config.yaml
model: "image inpainting model"
train_examples: 77898
image_size: 32
crop_scale_min: 1
kernel_size: 3
optimizer: "muon"
muon_scale: "match_rms_adamw"
adamw_lr_other_params: 0.0026
warmup_steps: 3220
Rows from block 12 of a small image inpainting model, named by matrix and row number. Rows with one number belong to one channel. Each number is 500 + 40 x the weight over its row's rms, rounded and kept within 0 to 999. All counts start at 0. Numbers have three digits each.
After each channel's rows are labels from the 100 images, of 14976, where the channel reaches its highest value: "place" is the part of the image that holds the peak. Only what is clearly more common there than usual is listed. The data: photos of plants, animals and fungi (iNaturalist).
# convs0: first 3x3 conv (model.blocks.12.convs.0.weight, 96x96x3x3, each kernel summed), inputs 0-95
# convs1: second 3x3 conv (model.blocks.12.convs.1.weight, 96x96x3x3, transposed, each kernel summed), outputs 0-95

convs0.71:492477500475496492485526476511465490493574530529487492513531536525442522512480418556490523503497455434578496514511525440482506543554425460489590477502506479480565506516465505468625468514535443463494464438452499509475474536509452575503448528476534535497466552486540558397504500523562442557
convs1.71:519493496516457516510499563533523510501451473475510516489497477465611492496528578454491468544504544544439504509507469550517521471499545537519379533521503538513451503509533494567408468470471544541523555558547528487498567462500552438457515475521524445439536466494451466595501504449432538483
place: bottom centre

convs0.83:505476505464537505510533504463552605482486420507432532500459455516502531480480464546564506524505567510468544511526468535464488439598464483538501542512456442511525568522478525447508546427466452542498531474499487461465528457511507463455499446579477427417503527502489429466564540496515528447
convs1.83:525562545541489541459482518539518465568512578439417496515549518523566473504537490512565559493509428579508497533481555449502549500569488500503447455554515528506529486466469442469549427574481519571411541486464497502500503537515521454513506459470432494451499505477489591500512471502472462523
place: centre

convs0.7:491564435509469520476451456398511463503546455492493483495489544526477540525514558458469491496494515554530473517495485495514431503461503489570454484482547461510454553465513594501510564429417562519599437474520552540505455442571500552484485453497496488469526491490517504478513447538509461588
convs1.7:494416550493477510565486594586491574495439524476539525526473505480456523511444511502392547516521525476463493456522457538518522524454535595481483585504513529511510556532519563471496574489549508510504550523505543494503587499449516517547524544502531562490533548486568493541488515443510504485
place: centre

convs0.41:494447489495451472476496553407455535491620495509575448555478470537503466466531524487515481511566522504509545472540438500506501511536454599505527476500480501519527500496442504497472454470484561478534503501490449431444364525466473454509465544461553481438541517490546504541548497475518542521
convs1.41:462551454408561529497567485444507516442455465473468484434459529511431594500494496538440488445476483557430573519454549529504502524462536413494489502454485566431465516468522506496528449504440550557476480507482464480508572442495468518545493443474523537447491476473468540491479471530495488514
place: top centre

convs0.86:490502480514486500509529502481527566450550472478466505510475538507529520466523510497424519455500549521421509543416481516483533493515495510552467439523515460550507501546457545504484550483387394490534446478455462522505471404472480558497491421545561431576521548433502448522509514486493549523
convs1.86:443491479481515471478484496522473510536509485447657510475514498460434548534460509478374503465504495418540489427460499498465433511445534539509502535477483494478538533522546496523500543517468471500589475504507557464468481459520469573521517487555494506624509475507501479500504474541548496490
place: centre

convs0.6:479523561533531400488403485475476456488494493478476487543554481493490507547519513495530480502559529422476466543483478498411480489498549477489512540478586518513533494554511526449474459494514463574513522472535463496535563433530554569509416568545455449474457427544526479464535529465551526493
convs1.6:489445504549490602543513555412516514467503512537493558519435531485540511537476519536460562469536481559497477497589507509575495520510501536512479506533494556431464532488468511510579479484485484471561484505498517505432534511526464498470432616474515506520568562446474553558447524539483461469
place: bottom centre

convs0.9:584504524506474439491449557490474443477512511512529484548521525464548551445480482457511520499606493507477454470509492516393499511563460585527528474449487434482486515470445550499417464516524511530500534515484492533491532534477533533574438553530483459548474476497537448596536514426470489477
convs1.9:478470462554507453552540536540475558474474482472494501575462498494488481589501512514518582476490535464517476518512484465431536493465612506459510508479474611437485475519536487466477527501552548553521517484447511470585543468462527479435494529524549491464591547466475568532459488520486493439
place: bottom left; centre

convs0.89:480441589526486456483456516431459467445532525545491522504541548486513506497510440464505408482544478480417392523448451441528492471486485523517512581513510508521530475506520536493555406464470536530490526435530471513499557532530557536526462470514510448494475527460558513490523592486531556489
convs1.89:453565454476452617480492514500500526562484523450472452475420441536466480475476520526487504478467487515577564428602520545546476501490427484498530449515529454499494490493471505516476519507478466470489473574480505466520430497512412465451457547484477507491459474540426477454521433502466444527
place: bottom centre

convs0.37:497382507464466460512575445520444523496554471562442496498467417472497563486483514507497521490485493558484491472491480519518551488527468475498562511481524427537479534611494511441562509559464505479433549481497544437464550447577487522527488427462574463531465486480494528518522477475485489459
convs1.37:502571438416543506487489484428472508447487520566576458533529517473553488484481528541470414463431497477512510488458510575467499554469528541471500506453564428478438500464501526575443507460463473454547470503519508508492462526520508467499517497477639545476489535483478457511469470565495475521
place: middle right; top right