{
  "model": "image inpainting model",
  "dataset": "photos of plants, animals and fungi (iNaturalist)",
  "train_examples": 77898,
  "image_size": 32,
  "crop_scale_min": 1,
  "horizontal_flip": true,
  "translate": 0.06,
  "task": "inpainting",
  "loss": "l1",
  "arch": "edsr",
  "norm": "none",
  "activation": "silu",
  "depths": [18],
  "kernel_size": 3,
  "stem": "deep",
  "widths": [96],
  "residual_scale": 0.1,
  "init": "kaiming_normal",
  "residual_init": "zero_last",
  "optimizer": "muon",
  "muon_scale": "match_rms_adamw",
  "lr": 0.002,
  "momentum": 0.95,
  "nesterov": true,
  "orthogonalizer": "polar_express",
  "adamw_lr_other_params": 0.0026,
  "adaptive_grad_clip": 0.02,
  "steps": 16100,
  "batch_size": 64,
  "epochs": 13.2,
  "lr_schedule": "linear",
  "final_lr_fraction": 0,
  "warmup_steps": 3220,
  "weight_decay": 0.3,
  "adamw_weight_decay_other_params": 0.05
}
Rows from block 5 of a small image inpainting model, named by matrix and row number. Rows with one number belong to one channel. Each number is 128 + 32 x the weight over its row's rms, rounded and kept within 0 to 255. All counts start at 0.
After each channel's rows are labels from the 100 images, of 14976, where the channel reaches its highest value: "peak at" is the part of the image that holds the peak. Only what is clearly more common there than usual is listed. The data: photos of plants, animals and fungi (iNaturalist).
# convs0: first 3x3 conv (model.blocks.5.convs.0.weight, 96x96x3x3, each kernel summed), inputs 0-95
# convs1: second 3x3 conv (model.blocks.5.convs.1.weight, 96x96x3x3, transposed, each kernel summed), outputs 0-95

convs0.46 [108  96 182 171 133  85 103 132 141 138 157 150  85 132 102 155  82 110 135 109 142 117 100 120 143 102 145 139 139 126 141 100  95 129 154 123  99  99 138 101 140 141 139 160  97 130 106 150 195 190 169 122  76  72 115 143 132 164 126   6 108 175 169 157 178 131 154 160 124 162 121 192 148 111 186 156 165 134 123  38 133 145 112 116 141 132 179 140 123 159 101 110 126  69 144 133]
convs1.46 [168 127 203 126 138 132 100 132 110 107 173 142 139 197  86 120  80  96 150 113 134  74 191 140  91 101 107  85 109 127 137 151 110 183 140 116 136 142 109 140 123 186 154 131 137 158 156 129 172 182 135 142 122 108 144 145 110 158 121 175 126 183 150 108 141 163 112 125 117 148 115  46 140  73 143 123 143  96 132 148 139 121  68 144 100 157 199 144  72 195 116 199  86 122 148 142]
peak at: centre

convs0.90 [161  70 141 116 113 117 138 217 153 117 111 184 121 140  73  53  62 111 142 170 143 147 200 141 106 138 111 184  79 152 138 100 116 127 168 129 143 141 100  80 110 153 167 118 148 129 165  85 162 137 144  94 158 105 104 129 101 165 131  97 112 142 143 123 113 152 101 100 124  74 142 122 107  42 156  99 155 141  97 123 122 107 101 137 119 161 145 188  94 133 172 110  78  77 139 124]
convs1.90 [124 136 102  51 154 111 174 132 138 103 122 255 115 109 114 120 146 145  81 173 177 182 214 141  87 118 166 130  92 138  92 138 134 127 118 109 130  76  97 154 112 124 123  69 161 100 156 135 148  74 132 131 154 150 140  81  90  91 149  96 109 122  98  75 153 174  84 137 112 121  58 132 145 110 156 144 122 166  96 139 153  92 133 106 136 176 129 133 129 137 145 124 120 103 124 129]
peak at: middle left

convs0.19 [129  69 124 103 127 106 106 139 153 159 182 116 131 109  99 195  58 157 129 148 105  57 170 142 108  77 135  64 144 130 139 122 115 168 151 159  67 157 200 167  88 138 187 163 128 163 144  98  95 173 137 178 122 101 146  84 141  89 161 135 132  96 147 153 135 144 134 128 154 177 174 108 140  72 151 151 136 118 112  76 109 121 125 130 128 123 175 143 166 118  92 178  97  93 147 147]
convs1.19 [144 128  48 105 122  88 123 192 120  95  79  87 110 111 124 161 163 130 136 178 122 127 103 132 131 150  96 104 204  97 131 126 119 158 178 110 178 154 106 184  72 106 167 142 115 152 176 132 151 195 103 131 111 147 136  93 154 146 135 186 123 145 137 127 102 190 127 138 135 161 220 113 197 145 137 117 156  72 148  93  92 129 149  83 119 135 111 152 125 172 110 163 129 119 128 125]
peak at: centre

convs0.62 [108  69 135 130 122 132 137 156 136 145 141 192 121 170 129 113  58 110 103 151 129 163 144 109 114 131 149 105 198 102  93 103 151 136  91 106  97 168 102 104 147 173 153 136 112 130 151 165 120 177 111 130 158  71  94  86 141 117 120  60 113 128 119 121 162 173 148  98 126 119 103 165 177  63 106 110 143 130  98   0 155 153 132 105 138 141 104  87 146 168 125 143 153 136  70 112]
convs1.62 [ 88 158 144 133 134 129 101 195 143 137 130  70 205 133 183 150 170 123 109  93 123 103  96 103 121 172  95  99 171 104 125  96 104 143 115 113 152 156 133  77 103 178 127 116  95 126 171 129  78  97 133  73  72  99  99 154 157 106 154 113  89 160  94 156  90  86 177 119 158 132 176 148  80 119 145  86 138 153  85  37 169 118 113 142 140 101  81 123 157  92 126 153 113 149 108 109]
peak at: centre

convs0.16 [153 142 112 100 150 138 101 127 122 123  46 103 104 125 119 192 118 146 148 114 111 169 137 114 109 133 156 109 169 110 107 113 112 114 151 136 120 106 201 135 138 141 198 154 149 119 166  98  77 157 151 137 136  73  97  83 129 152 143 191  89 138 122 111 132 171 171  88 119 136 168 190 165  35 137  79 113  89 112  47 129 170 135 103 103 135 127 135 161 146 105 146 163 100  84 170]
convs1.16 [147 101 117 114 119  93  81  83 100 125 169 101 161 158 160 178 219 187 137 136 110  47 165 130 158  85 113 127 155 117 130 100  71 109 141 113 148 185 150 121 116 117 126 150 138 153  97  95  87 132  92 171 118 122 114 126 151 100 100 198 116 117  98 116  85 128 135 128 119 199 161  93 199  95 189 108 130 135 177  71 114 137 143 121 111 149  93 147 147 148  92 151  99 122 158 129]
peak at: centre

convs0.10 [159 149  95  96 129 104 113 182 159 130 123 153 105 187 103  91 126 109 109 132 104 129 124 157  70 118 105 126 119  81 104  70 109 126 118 149 120 130 105 132 124 166 153 156  99  95 114 123 117  59 112  59 202 122 109 116  90 106 112 121 154 182 135 150 131 148 113 134 163 131 115  97 180  83 136  70 166 130 104  40 141 207  94 136  77  99 109 178 124 154 104 114 105  79 123  77]
convs1.10 [ 90 131 107 119 167  66 140  97 140 127 112 164 170 115  93 134 171 135  92 154 165 167 131 142 165 139 155 155  94 120 101  98 125 109 134 117 147 109 205 108  82 154 107  81 190 116  60 134  94  73  99 119  77 120 116 132 153  45 145 104 144 133  91 140 116 128 110  94  87 141 151 138 119 125 103  94  83 118 132  49 133 103 180 121 165 139  98 105 144 112 162  63 184 133  98  84]
peak at: centre

convs0.68 [134 109 147 182  93 189 116 143 112 127 151 180 133 161 156 146  59 125  72 175 144 119  93 111 158  99 121 140 155 115 119 160 126 160 101 159 128 142  89 139 146 142 160 143 141  89 149 135  88 104 115 120 142 107  83  53 172 113 125  59 125  97  92 197 125 119 124 121 104 121 140 145  62  56 112 117 167 114 128  66 145 147 209 135 155 107  86 161 104 144  82 119 176  97 123 140]
convs1.68 [ 91 106 133 135 126 122 107  87 124 109 134 162 120 122 108  64 196 166 124 168 150 125 104 126 124  91 125 170 134 174 110 143 133 117  78 130 142 103 178 131 124 190 100 148 151  63 154 144 108  47 160  57 138  70  96 109 128 108 126  67 114 158  71 204  93 103 122 136 145 125 111  80  78 111 146 117 140 153 114  86 145 172 128 117 182 126  84 150 130 122  95  69 121 156 115 114]
peak at: centre; bottom centre

convs0.63 [157 126 104 119  97  74  88 116 128  94 160 109  89  93 106  83 112 107 157 119 116 119  99 108  69 112 110 106 131 105 193 139 117 126 122 150 146 108 105 145  92 105 105 187  87 148 130 108 143 115 102 165 255 110 179 142 134 108  98 115 125 116 127 137  83 189 163 147 127  95 117 154 158 116 130 167 100 125 123  92 120 151  93 128 100 137 135 154 135 128  99 109  98  94 138 211]
convs1.63 [121 142 142 136 162 104 131 119  84 143 138 176 141 140 128 188 127 151  65 152 174 141 132 122 135 162 143 185 159 128 116  75 123 145 143 146 154  53 185 158 103 135 103 124 186  93 145 138 133  86  93 120 160 119 139  84 173  95 131 132 145 123 120 165 132 133 109 155 136 127 121 148 159 159 131 119  52 150 149  77 110 104 205 168 191 153  47 122 190 128 145  89 176  98 148 160]
peak at: centre

convs0.49 [128 124 155 162 133  89  92 112 120 131 182 148  87 147 109 124 102 172 114 124 114 100 149 153 119  91 117 106 124 114 149 120  99 112 137 118 119  66 117 126 137 167 132 120 112 117 111 189 116 164 168 227 123  41  97 121 127 112 120  48 106 156 165 142 216 121 112 158 116 220 119 145 138 152 137 131 142 138 146  54 115 135  82 131 158 126 191 149 116 168  88 108 124 100 142 120]
convs1.49 [123 130 191  60 123 112 144 139 131 107 162 150 107 170  98 135  84 102 137 137 133 109 119 113  61 102 127 161 112 143 157 163 150 138 182 112 138 171 100 185  75 172 132 130  92 163 145 157 141 180 119 152 108 112 123 148 161 138 126 204 134 181  85 200 189 128 106 129 143 119 156 156 142 129 136 169 150  87 127 192 105 167 114 167 110 119 191 127  94 129 134 208 106 103 155 136]
peak at: middle right

convs0.91 [115  99  89 109 134 190 122  95 112 116 113 140  74  98 140 145  72 109 168 135 130 157 127 146 163  99 140 143 122 134  91 150 155 160 125 122 133 128 151 149 147 112 146 147 138 107 145 148 201 187 109 193 107  38 118  82 154 103 106  85 123  12 135 148 154 112 128  84 115 100 165 125 110 126  91 165 142 134 140 183 122 161 142 191 151 121  91 143  90 110  82  90 131  80 103 121]
convs1.91 [149  99 105  70 101 110  99  82 115  91 103  69 158 104 167 155 106 122 160 110 110 162 181 108 166 138 173 177 117 139 120  72  87 118 105 111 128 135 162 129 144 123  96 146 162 101 158 154 161 104 138 230  90 143 146 125 148  94  67 137  96  80 208  94 126  95 134 114 125  73 109 140 108 164 136 124  85 119 119 204 156 134 191 134  81  99 101 130 105 126 135 113 134 143 146 127]
peak at: middle right

convs0.14 [118  89  72 115 162 172 121 149 144 107  56 162  92 155 140 128  83 145 125 129 124 149  68 153 131 131 146 113 121 125 119 102 162 162 129 130 165  58 129 137 122  87 153 146 123 156 153 154  80 107 113  76 187  43 119 110 146  92 154 132 154 124 113 105 125 148 140  59 137 143 145 122 217  71 144 111 168 105  87  61 146 164 135 139 124  88  76 122 134 122 100 172 169 125 146 164]
convs1.14 [133 195 113 184 152 124 167 160 108 158 132 138 178 121 157 155 143 121 147 138 117 172  97  98 167 205 142 115 187 107 125 149 112  84 113 149 152  70 117 158 146 135  94 153 120 105 144 196  87 144 143 122 111 155 122 162 128 115 193 114 151 143 113 105 103 180 168 101 139 160 171 183  87 114 142 125 136 125 117  32 160 127 170 117 118 107 149 103 134  66 157 167 165 186 112 132]
peak at: centre