A small image inpainting model, trained from scratch: activation silu, muon at rate 0.002.
Rows from block 6 of a small image inpainting model, named by matrix and row number. Rows with one number belong to one channel. Each number is 500 + 40 x the weight over its row's rms, rounded and kept within 0 to 999. All counts start at 0. Numbers have three digits each.
Before each channel's rows are labels from the 100 images, of 14976, where the channel reaches its highest value: "patch colour" is the nearest of a few named colours to the mean colour under the peak. Only what is clearly more common there than usual is listed. The data: photos of plants, animals and fungi (iNaturalist). In brackets: how many of the 100, against the usual share in percent.
# convs0: first 3x3 conv (model.blocks.6.convs.0.weight, 96x96x3x3, each kernel summed), inputs 0-95
# convs1: second 3x3 conv (model.blocks.6.convs.1.weight, 96x96x3x3, transposed, each kernel summed), outputs 0-95

patch colour: brown (57 vs 26.9)
convs0.51:508505475500479495487513426482463434505463523553500470465492485499482535528559452480566441457477429430504495634464487553467463474479551488529435516488438482548458509420487465461482537537440482470534545528508536520562504493451462424520475553516530548529497516504456483483450573549469495436
convs1.51:477543499546524547539489540543496421465518515504540536506487461439531446471506477523535505511486502527463503425470472511537519494487432462475514453487503560461488465595512462533565472494457434503486536485465587526378493449586512456511520465472496566430479478445501541472495508557575507542

patch colour: black (29 vs 8.5)
convs0.52:543434481497511501474543484482437480556491429394511406461507508553460485528567457509476503489489496454509444527470479414532537534481487498542592561457484404505538479588504457494456456486518523448502478477544572487560477511493469494465527457490525518515482524443449455460542482536516489471
convs1.52:466515510482498531523451552453508484521513550585538557532393457427558470481494526459491424498483472511458518485532576527511439465489457507498425482539467467485432494465479506467605498434491438545485510482517450464397500521464488506551506483529490455444462469510486557499446499454474490493

patch colour: white (33 vs 6.8)
convs0.95:461472516510459481513478496535437456536550454549477583505551470546507465553509484556556483444483376444510618489479498496506447511470550533486441460511447509498551505470470517491468474464450411495449481524417531513521473497535469437523551509489545522511533531517497516525479500485429554461
convs1.95:562524504529491455515482506435542461481444558530541474480426466518515501517503497527466498481454513494451528502430544448539473445453475482442553466439490535426491488510523439575487521596461515491464519477492527464484578506500505454498459532446449484480459448502421544456587566567504468537

patch colour: white (71 vs 6.8)
convs0.14:425412484508488424461491444455529466501483465459496556482482475506475506471460531441523498486484501451483559481463479523470501459496459501481528476490483464569551500497552432489491493451578465510544532539513513468542426498461484401489492512479552462427483547443489521464497409480454578591
convs1.14:422518506532547422561462471554503532525465506513465485488505545560464497568502485537588477393501480511478556518458570545509549462493548483455530503460455533369516466483536474559540488525483521443468510528478511540500447518484498492501504467478491560507508505444420556499491473531510555553

patch colour: black (28 vs 8.5)
convs0.27:461461502509483520451517499488514494445549467538411428521475511489498560519490554413469481479487474462503490425488450490500502536518463515533522615500479496496560481488523509472474532518646542521527530450451451477544489515519513451501525588537494456529499552448507503548443442521449552518
convs1.27:467449521487477454490490516533494424493443530497534513513465514485518522524536536521479463512457541486505525471514471491444452510496445489461489575472520481500574464568571480499480523479699468505468540550491469495591514578420509460462504541483506498474517552494546527522498503527505457464

patch colour: black (27 vs 8.5)
convs0.12:575449516443468574509501473534526495504467510515448536504544528536580421504469522449488514499472477470472558528530538475480478459507542514460480555502456471521496450492533530449477469458608576488415491496502417539549469538488530450471531514545549491492517450503475562535439433492413512491
convs1.12:587524541523519463476493476517561475553440497492462500461501442493528469589561512507435491503499485459474531493473551480523462492482552488488420510433536449449527476471423467456526514527438606524468559491533446447491473595470501500548500470479434499507495446492471533468575483472542462516

patch colour: black (41 vs 8.5)
convs0.83:467492539494491534492524499493446588475579520544418484456507518489545511484487520493488522445425487519488487501458475498483582521486510435505520487487508504537417453437537455452464471597482496622531481450474526494490440420510473491497478452525580502467511553418487509523449484499451462490
convs1.83:410531528537536502496486503506505506446553512499557511511491485491508508473516502547535504429467480556487459517520524461457590477471471507494491435439533456412455434526554477529557475580409491506481545544543543521543428424546512449493480447484591455485490477513479464492484493506529464423

patch colour: black (28 vs 8.5)
convs0.35:576493562504491484504474488535481484449551475469467472525506537549633503520517471533441505498474444488529474506512479483515579482513556485439433563522499536549404527571437494504463522451511464562513471476453458496551497441512498436475554499475497480545444562505498479531526457473420544512
convs1.35:556504495471528486533421548491531515541481555513561524514474567601525529510492559468489505500435506458435465541468488434481486461536525473526492544477488560577502480526498462504425453482493399463480543506542512501448510525497481426526450478494485531507446554491504412494474467618508501491

patch colour: white (38 vs 6.8); pink (32 vs 11.1)
convs0.77:475589419545522542564529471496444404465465506460603455471499511513504523484494498556499523487477512509441475466429501466473463484501512500477475434493516528512578481505461453513514491594416421509482477432520513450494501530470478469518531501517588452471475566448518489443505475460485501470
convs1.77:507389500500481501463531492498619574464523488509384513512509465500465487518463493404485489477491472502503511473542540494556525528507464506521419611476524439501476505467503496527468490420553547481472478532508454521484432453502476566469479420498501546528463429511467525499480511492467517496

patch colour: black (60 vs 8.5)
convs0.24:612441496472525505457413488530435505547468479518475480414421545491485532546527482497489501545450498533490407464440501468502489544445543488421502494505466504511466471540552455484481539498376487531462439511450437461488467558530501505454505484466462531542502504467509492542484441484501503474
convs1.24:520527486521453564564515484476489544457497527549571530499497470516505457503510488517414533475473491474501490517538492508508496478458522492494509437410502528497420480460525488576473432451507515475461506451417527518525539463426441477515522537502543494415563464487409530464481432548501430412

patch colour: black (28 vs 8.5)
convs0.59:461513429488501491456560548408502458486510471451486483442479530449488555466494512540451474506482480524496554513496475507447510480529533491519436491430523455471469490497529452505476427498487582524555503551518477548503539532558460514484507397542531445521395545455600508477475425523523522500
convs1.59:457488523419465581475368464470523510454426508505491503434489507513503456545524469485519485483452446456496442541496482446474536469510449469481545532479439520544460514451475434467517483438460514468404521514489475499514513486464504467464562498477536538423479431451448511455475514522494469433

patch colour: black (25 vs 8.5)
convs0.44:527437540428475471537509551449475607494487420410486502469516538531622513502490496485500514504454509550506481505419486449501558541507518518460520498459506564571568512502493493467516527483499470515528481481513466472506534376534473473482499443467506493526462522497515457496517459426438555494
convs1.44:562556457463515484545510515474533628520449573528447500475545580577511498480477525561503520478513492531484497537393537493472505508510522512470493513468529444503458534510499451521511498495499415583503448496442509436449495512522433467517492474506528511569528519446558531482526436528447554497

patch colour: black (43 vs 8.5)
convs0.60:532560519581474490466490486501503520505521525428476443551522490469465500497462459451507526537608561500520502478533427486494513573547469553509506483592559537390501526477476592508496518500495523479489511467486509503496479450481506562498473569510520474511473453593530442569530527434538515529
convs1.60:471500544465491544518476489513503490483469545531512553482455454520482486518533479562481474434546486525440453557538522525584517522449494484486559551500512549294460471520503515499466496484511483518466489549525497527542488503472483564484536507495444542471513483561480511477480553551529440425

patch colour: white (25 vs 6.8)
convs0.21:470525393511553525526489512496465517479521492524442495455517515562501552505518516471475465477522507496493469479382546532496525463432555473505496499476505450528569474435470449546421525547431568526574522474511516450533566438500492537504493437518562540439494501456450475517471528556437522476
convs1.21:435548479499566479563474526524539573481509430516523494504517551449456489456495537483523467469465547504517494506450566502475537512447502510553537598488522497485504483475544501530518513516427552468515439527556444448467511497519577435528491401549538539395508500431485510472528505558522455483

patch colour: black (26 vs 8.5)
convs0.55:491476546487494519475511455481567561476559517510472510450515465492448451530453496475556485462465499512486502460505483504479568503516491476563487503520479427504365404456569453458502522483472502531493537449479540516533520452473461508456480402537582482516545481436473550543440473553455455513
convs1.55:520478528446492472469532510502503543500551502531578488478486473519527505528462483569505471467484508527465485569483497481482544516536457509533469445457501382389435442529516419521540473501486513456487476513477554543492481483543434481491508387457610493547562518491469528477518514470568491510

patch colour: white (33 vs 6.8)
convs0.64:529531528544466466540492480455488517532458497396473511546502469524508493490536471452545485544565479554516479505544423542477496497479473498532506490520506566353551546508492573515474489543483501478535555484468483469503481493481505515481484528472499516513444484624483435521519587439440532559
convs1.64:493508574452499476501442491491464548482487444579615494501488496476544493448484476563489467505517472542485434568590452504550481519482475537469512536531532454427542547595487500475607515462530471464510447508488516479476479499479479544491520490526484441463496531582498494490494552527587479488

patch colour: white (64 vs 6.8)
convs0.71:496475555529458497475559497470538546514567494481418461441502508461499493467518485513557465469485443506481495525545483500477512497527480479547521476391477448568482431494581471461451452495445554535487500484514531489456478382537486488530473423545538482529543521443521493529443480515500426417
convs1.71:491497502568494481481483535487509500554474535511584531513550488449458472481516495459508544484480471465368495553499539470515529471487488438471450460400466466457445457528510461483493457500446516488472492455492478478466412481487424505529492371548482480512544489490498495447493433503538441440

patch colour: yellow (38 vs 1.3)
convs0.63:623458463499447459461529525487495458426471444464516493528497442427543535416507495455467464533462496515503518467557476513500520532562477501518487510471497478607453538498454496498548513513509496504482536494519499471509527484533502475518411503490527460477499472485614492535490458391506406511
convs1.63:425492474487547457526445471550518542561568530540486495442515547571467447537529484482527508476445496473485430531498542485486518507404504489458488480442452459522447470471466461568486478502449502470470497473485534499547504541478473465476602429500488551595494432515477497469532398523494515476

patch colour: black (32 vs 8.5)
convs0.75:521536458477464517453500496493540513458546543542509501475485470484456512533450473442454471514455510487489542527552459520490510565516452515526415535511472421539519522483524502460507564621511535463533450562445517570432471575508508471521487482481546519503442475481464464553402586517455502527
convs1.75:532495490581516570483576427571411465506471465458507516520566517498544511474502540593531507490561531517538494488452489556500499487503548535517598458493536550515454462504514497544460479453478466512482560402517515531581486457563491513504540505526566468477535507508533513525466416500479511487

patch colour: black (27 vs 8.5)
convs0.84:502509567487504461583510514454535488434455502547477525540489499488470517451503464489507554500524488477530441449516457565459449531518491436511558469505525558592460443524482449453512590524523447446510488478465503540480470494502505441495494588496498454490395466578525478536529504554434446488
convs1.84:582567488507531485490547509583515513493536431478522502481542481466524551539547530519456484487560494452503490523416457483464554442481466540442439492525502489475572564508489537497595497509477504516503464631529516516503513540492450478514568497511449572503551538444493499503537433469553505481

patch colour: white (27 vs 6.8)
convs0.34:515500558492480502459533500505520493442492464436524459478473480588526557468474555458391497469455469473472479494489464451492533516449488521399456548521480533534606501494453515475490542586547432527439499450501517456536498495485498489503476451504494421585483566529491478524462442485462526481
convs1.34:474525445455518595547432514506424504525499563561484504563465511534539462522555519535499460503425501447480429486477503454557490494463475473484495469477487483457500450467489421554480387458451485476473507516463529531456459489461475463489438469426546590510465481476430509482525507506504499454

patch colour: white (46 vs 6.8)
convs0.28:550459514487462456478481498433424538463524451502408541515496530470468521450472478378551468524531478516514574470548483526447484499547516528554457483519510610479486565456535482476524515543513531492567550527509557534522457413567503533485482523481522544503483530519528508496473529415472493518
convs1.28:453422421491504400478481480515466478497498478538518508516510535466537519477529491451554505484536526539533463500539495595418474547491526510552502462507522522607500474475478493460504475464482438502655489537530506482456536452479463493426482528532507556455521550494490434551470495480490521507

patch colour: pink (29 vs 11.1)
convs0.72:531447415469529586507489508531463476470522490439440516531506503501443546512520505595491479514503514523482449505481516480494532475463548540507462531436500527521461482477458514519583442403536490476483505521547503520536497467470511512465482590557544536553517453400496472488475383501560534501
convs1.72:475487497486434463473507494474532533546456547489572488494453509453487512485541478500541495503470470485489497564552482466485455508544443495521555458421527531474461509442481460541417498500491423459474541487495395461518410442494486474472490462518541395513534607484507483452569466521545485514

patch colour: black (28 vs 8.5)
convs0.94:482435436498540489521498527534579454447478481529431481511516500461464495515497536380553489480508511543501464427471506524464484480478501546536501531556510541511406479514505478556397525512446434511591463524487504519474552481556537491551444462485518549543533543540507537472465563495439508506
convs1.94:512591470434554530545522490435436446507508482492542469499527492585537500423532478427530494491531504509545474476498468576451519480463500495500501509568501509529564527505520526463595495536458508523590540445493543518531541436501543471448568524556499533422490493515452482496498560457492445477

patch colour: black (26 vs 8.5)
convs0.13:526462524488495468484498499528543433460535449482534460467484520514554475493507467576532501522536474514497466451451558511504559484423535480457514497521470495408488509538497531468543502520526496539479461510525528432519441369471520448485501569450465468526504541461611461576446467424484521511
convs1.13:434489476454523544529454526487440502536495559542502511513475450543459422508528530509442495451464481414449445477530512473468507507486499483494466515429465550503427485472444415466486500495493503482467459479483496522519525497422451474516458535527504545416462434491404523491533496550553469391

patch colour: black (36 vs 8.5)
convs0.89:514528474540544455454510489535526514464515461450516513566470462447493497471486508419470502533535495465503507487497445448481507536499446529533500496523572505361405515580482560539461526466521560492527535441517562503495497528499479590498520446480580498538455510580525503508545447446497513477
convs1.89:462544503505510525554519522486473495555515504506519472454493539537506473492504405606514458471555498487504434511546535434541532474474519526481524477539473484397481477471525482509495478514516452439447556547531440470487502480522447470523438463470403560466528527564506463505504610568517503442

patch colour: black (28 vs 8.5)
convs0.18:486537530548483518500552455502443417490460531404592483447520517515500504471484485617539463443470489472475509532436484542488474492482552467527588525461477500524483499499505477476412498544507490418522515437486497443547528483515456409558482537530548482514513499441469470471507501515505443448
convs1.18:512509538512490472455438483522583593487508476573434556507518475473445490487514443398528469512524492563474496524557487568474513523499484501497413548517519557493462526472510530471603522440544547495534507516494494519449427474472533579445513503544475529501474509534534455560435550501484514514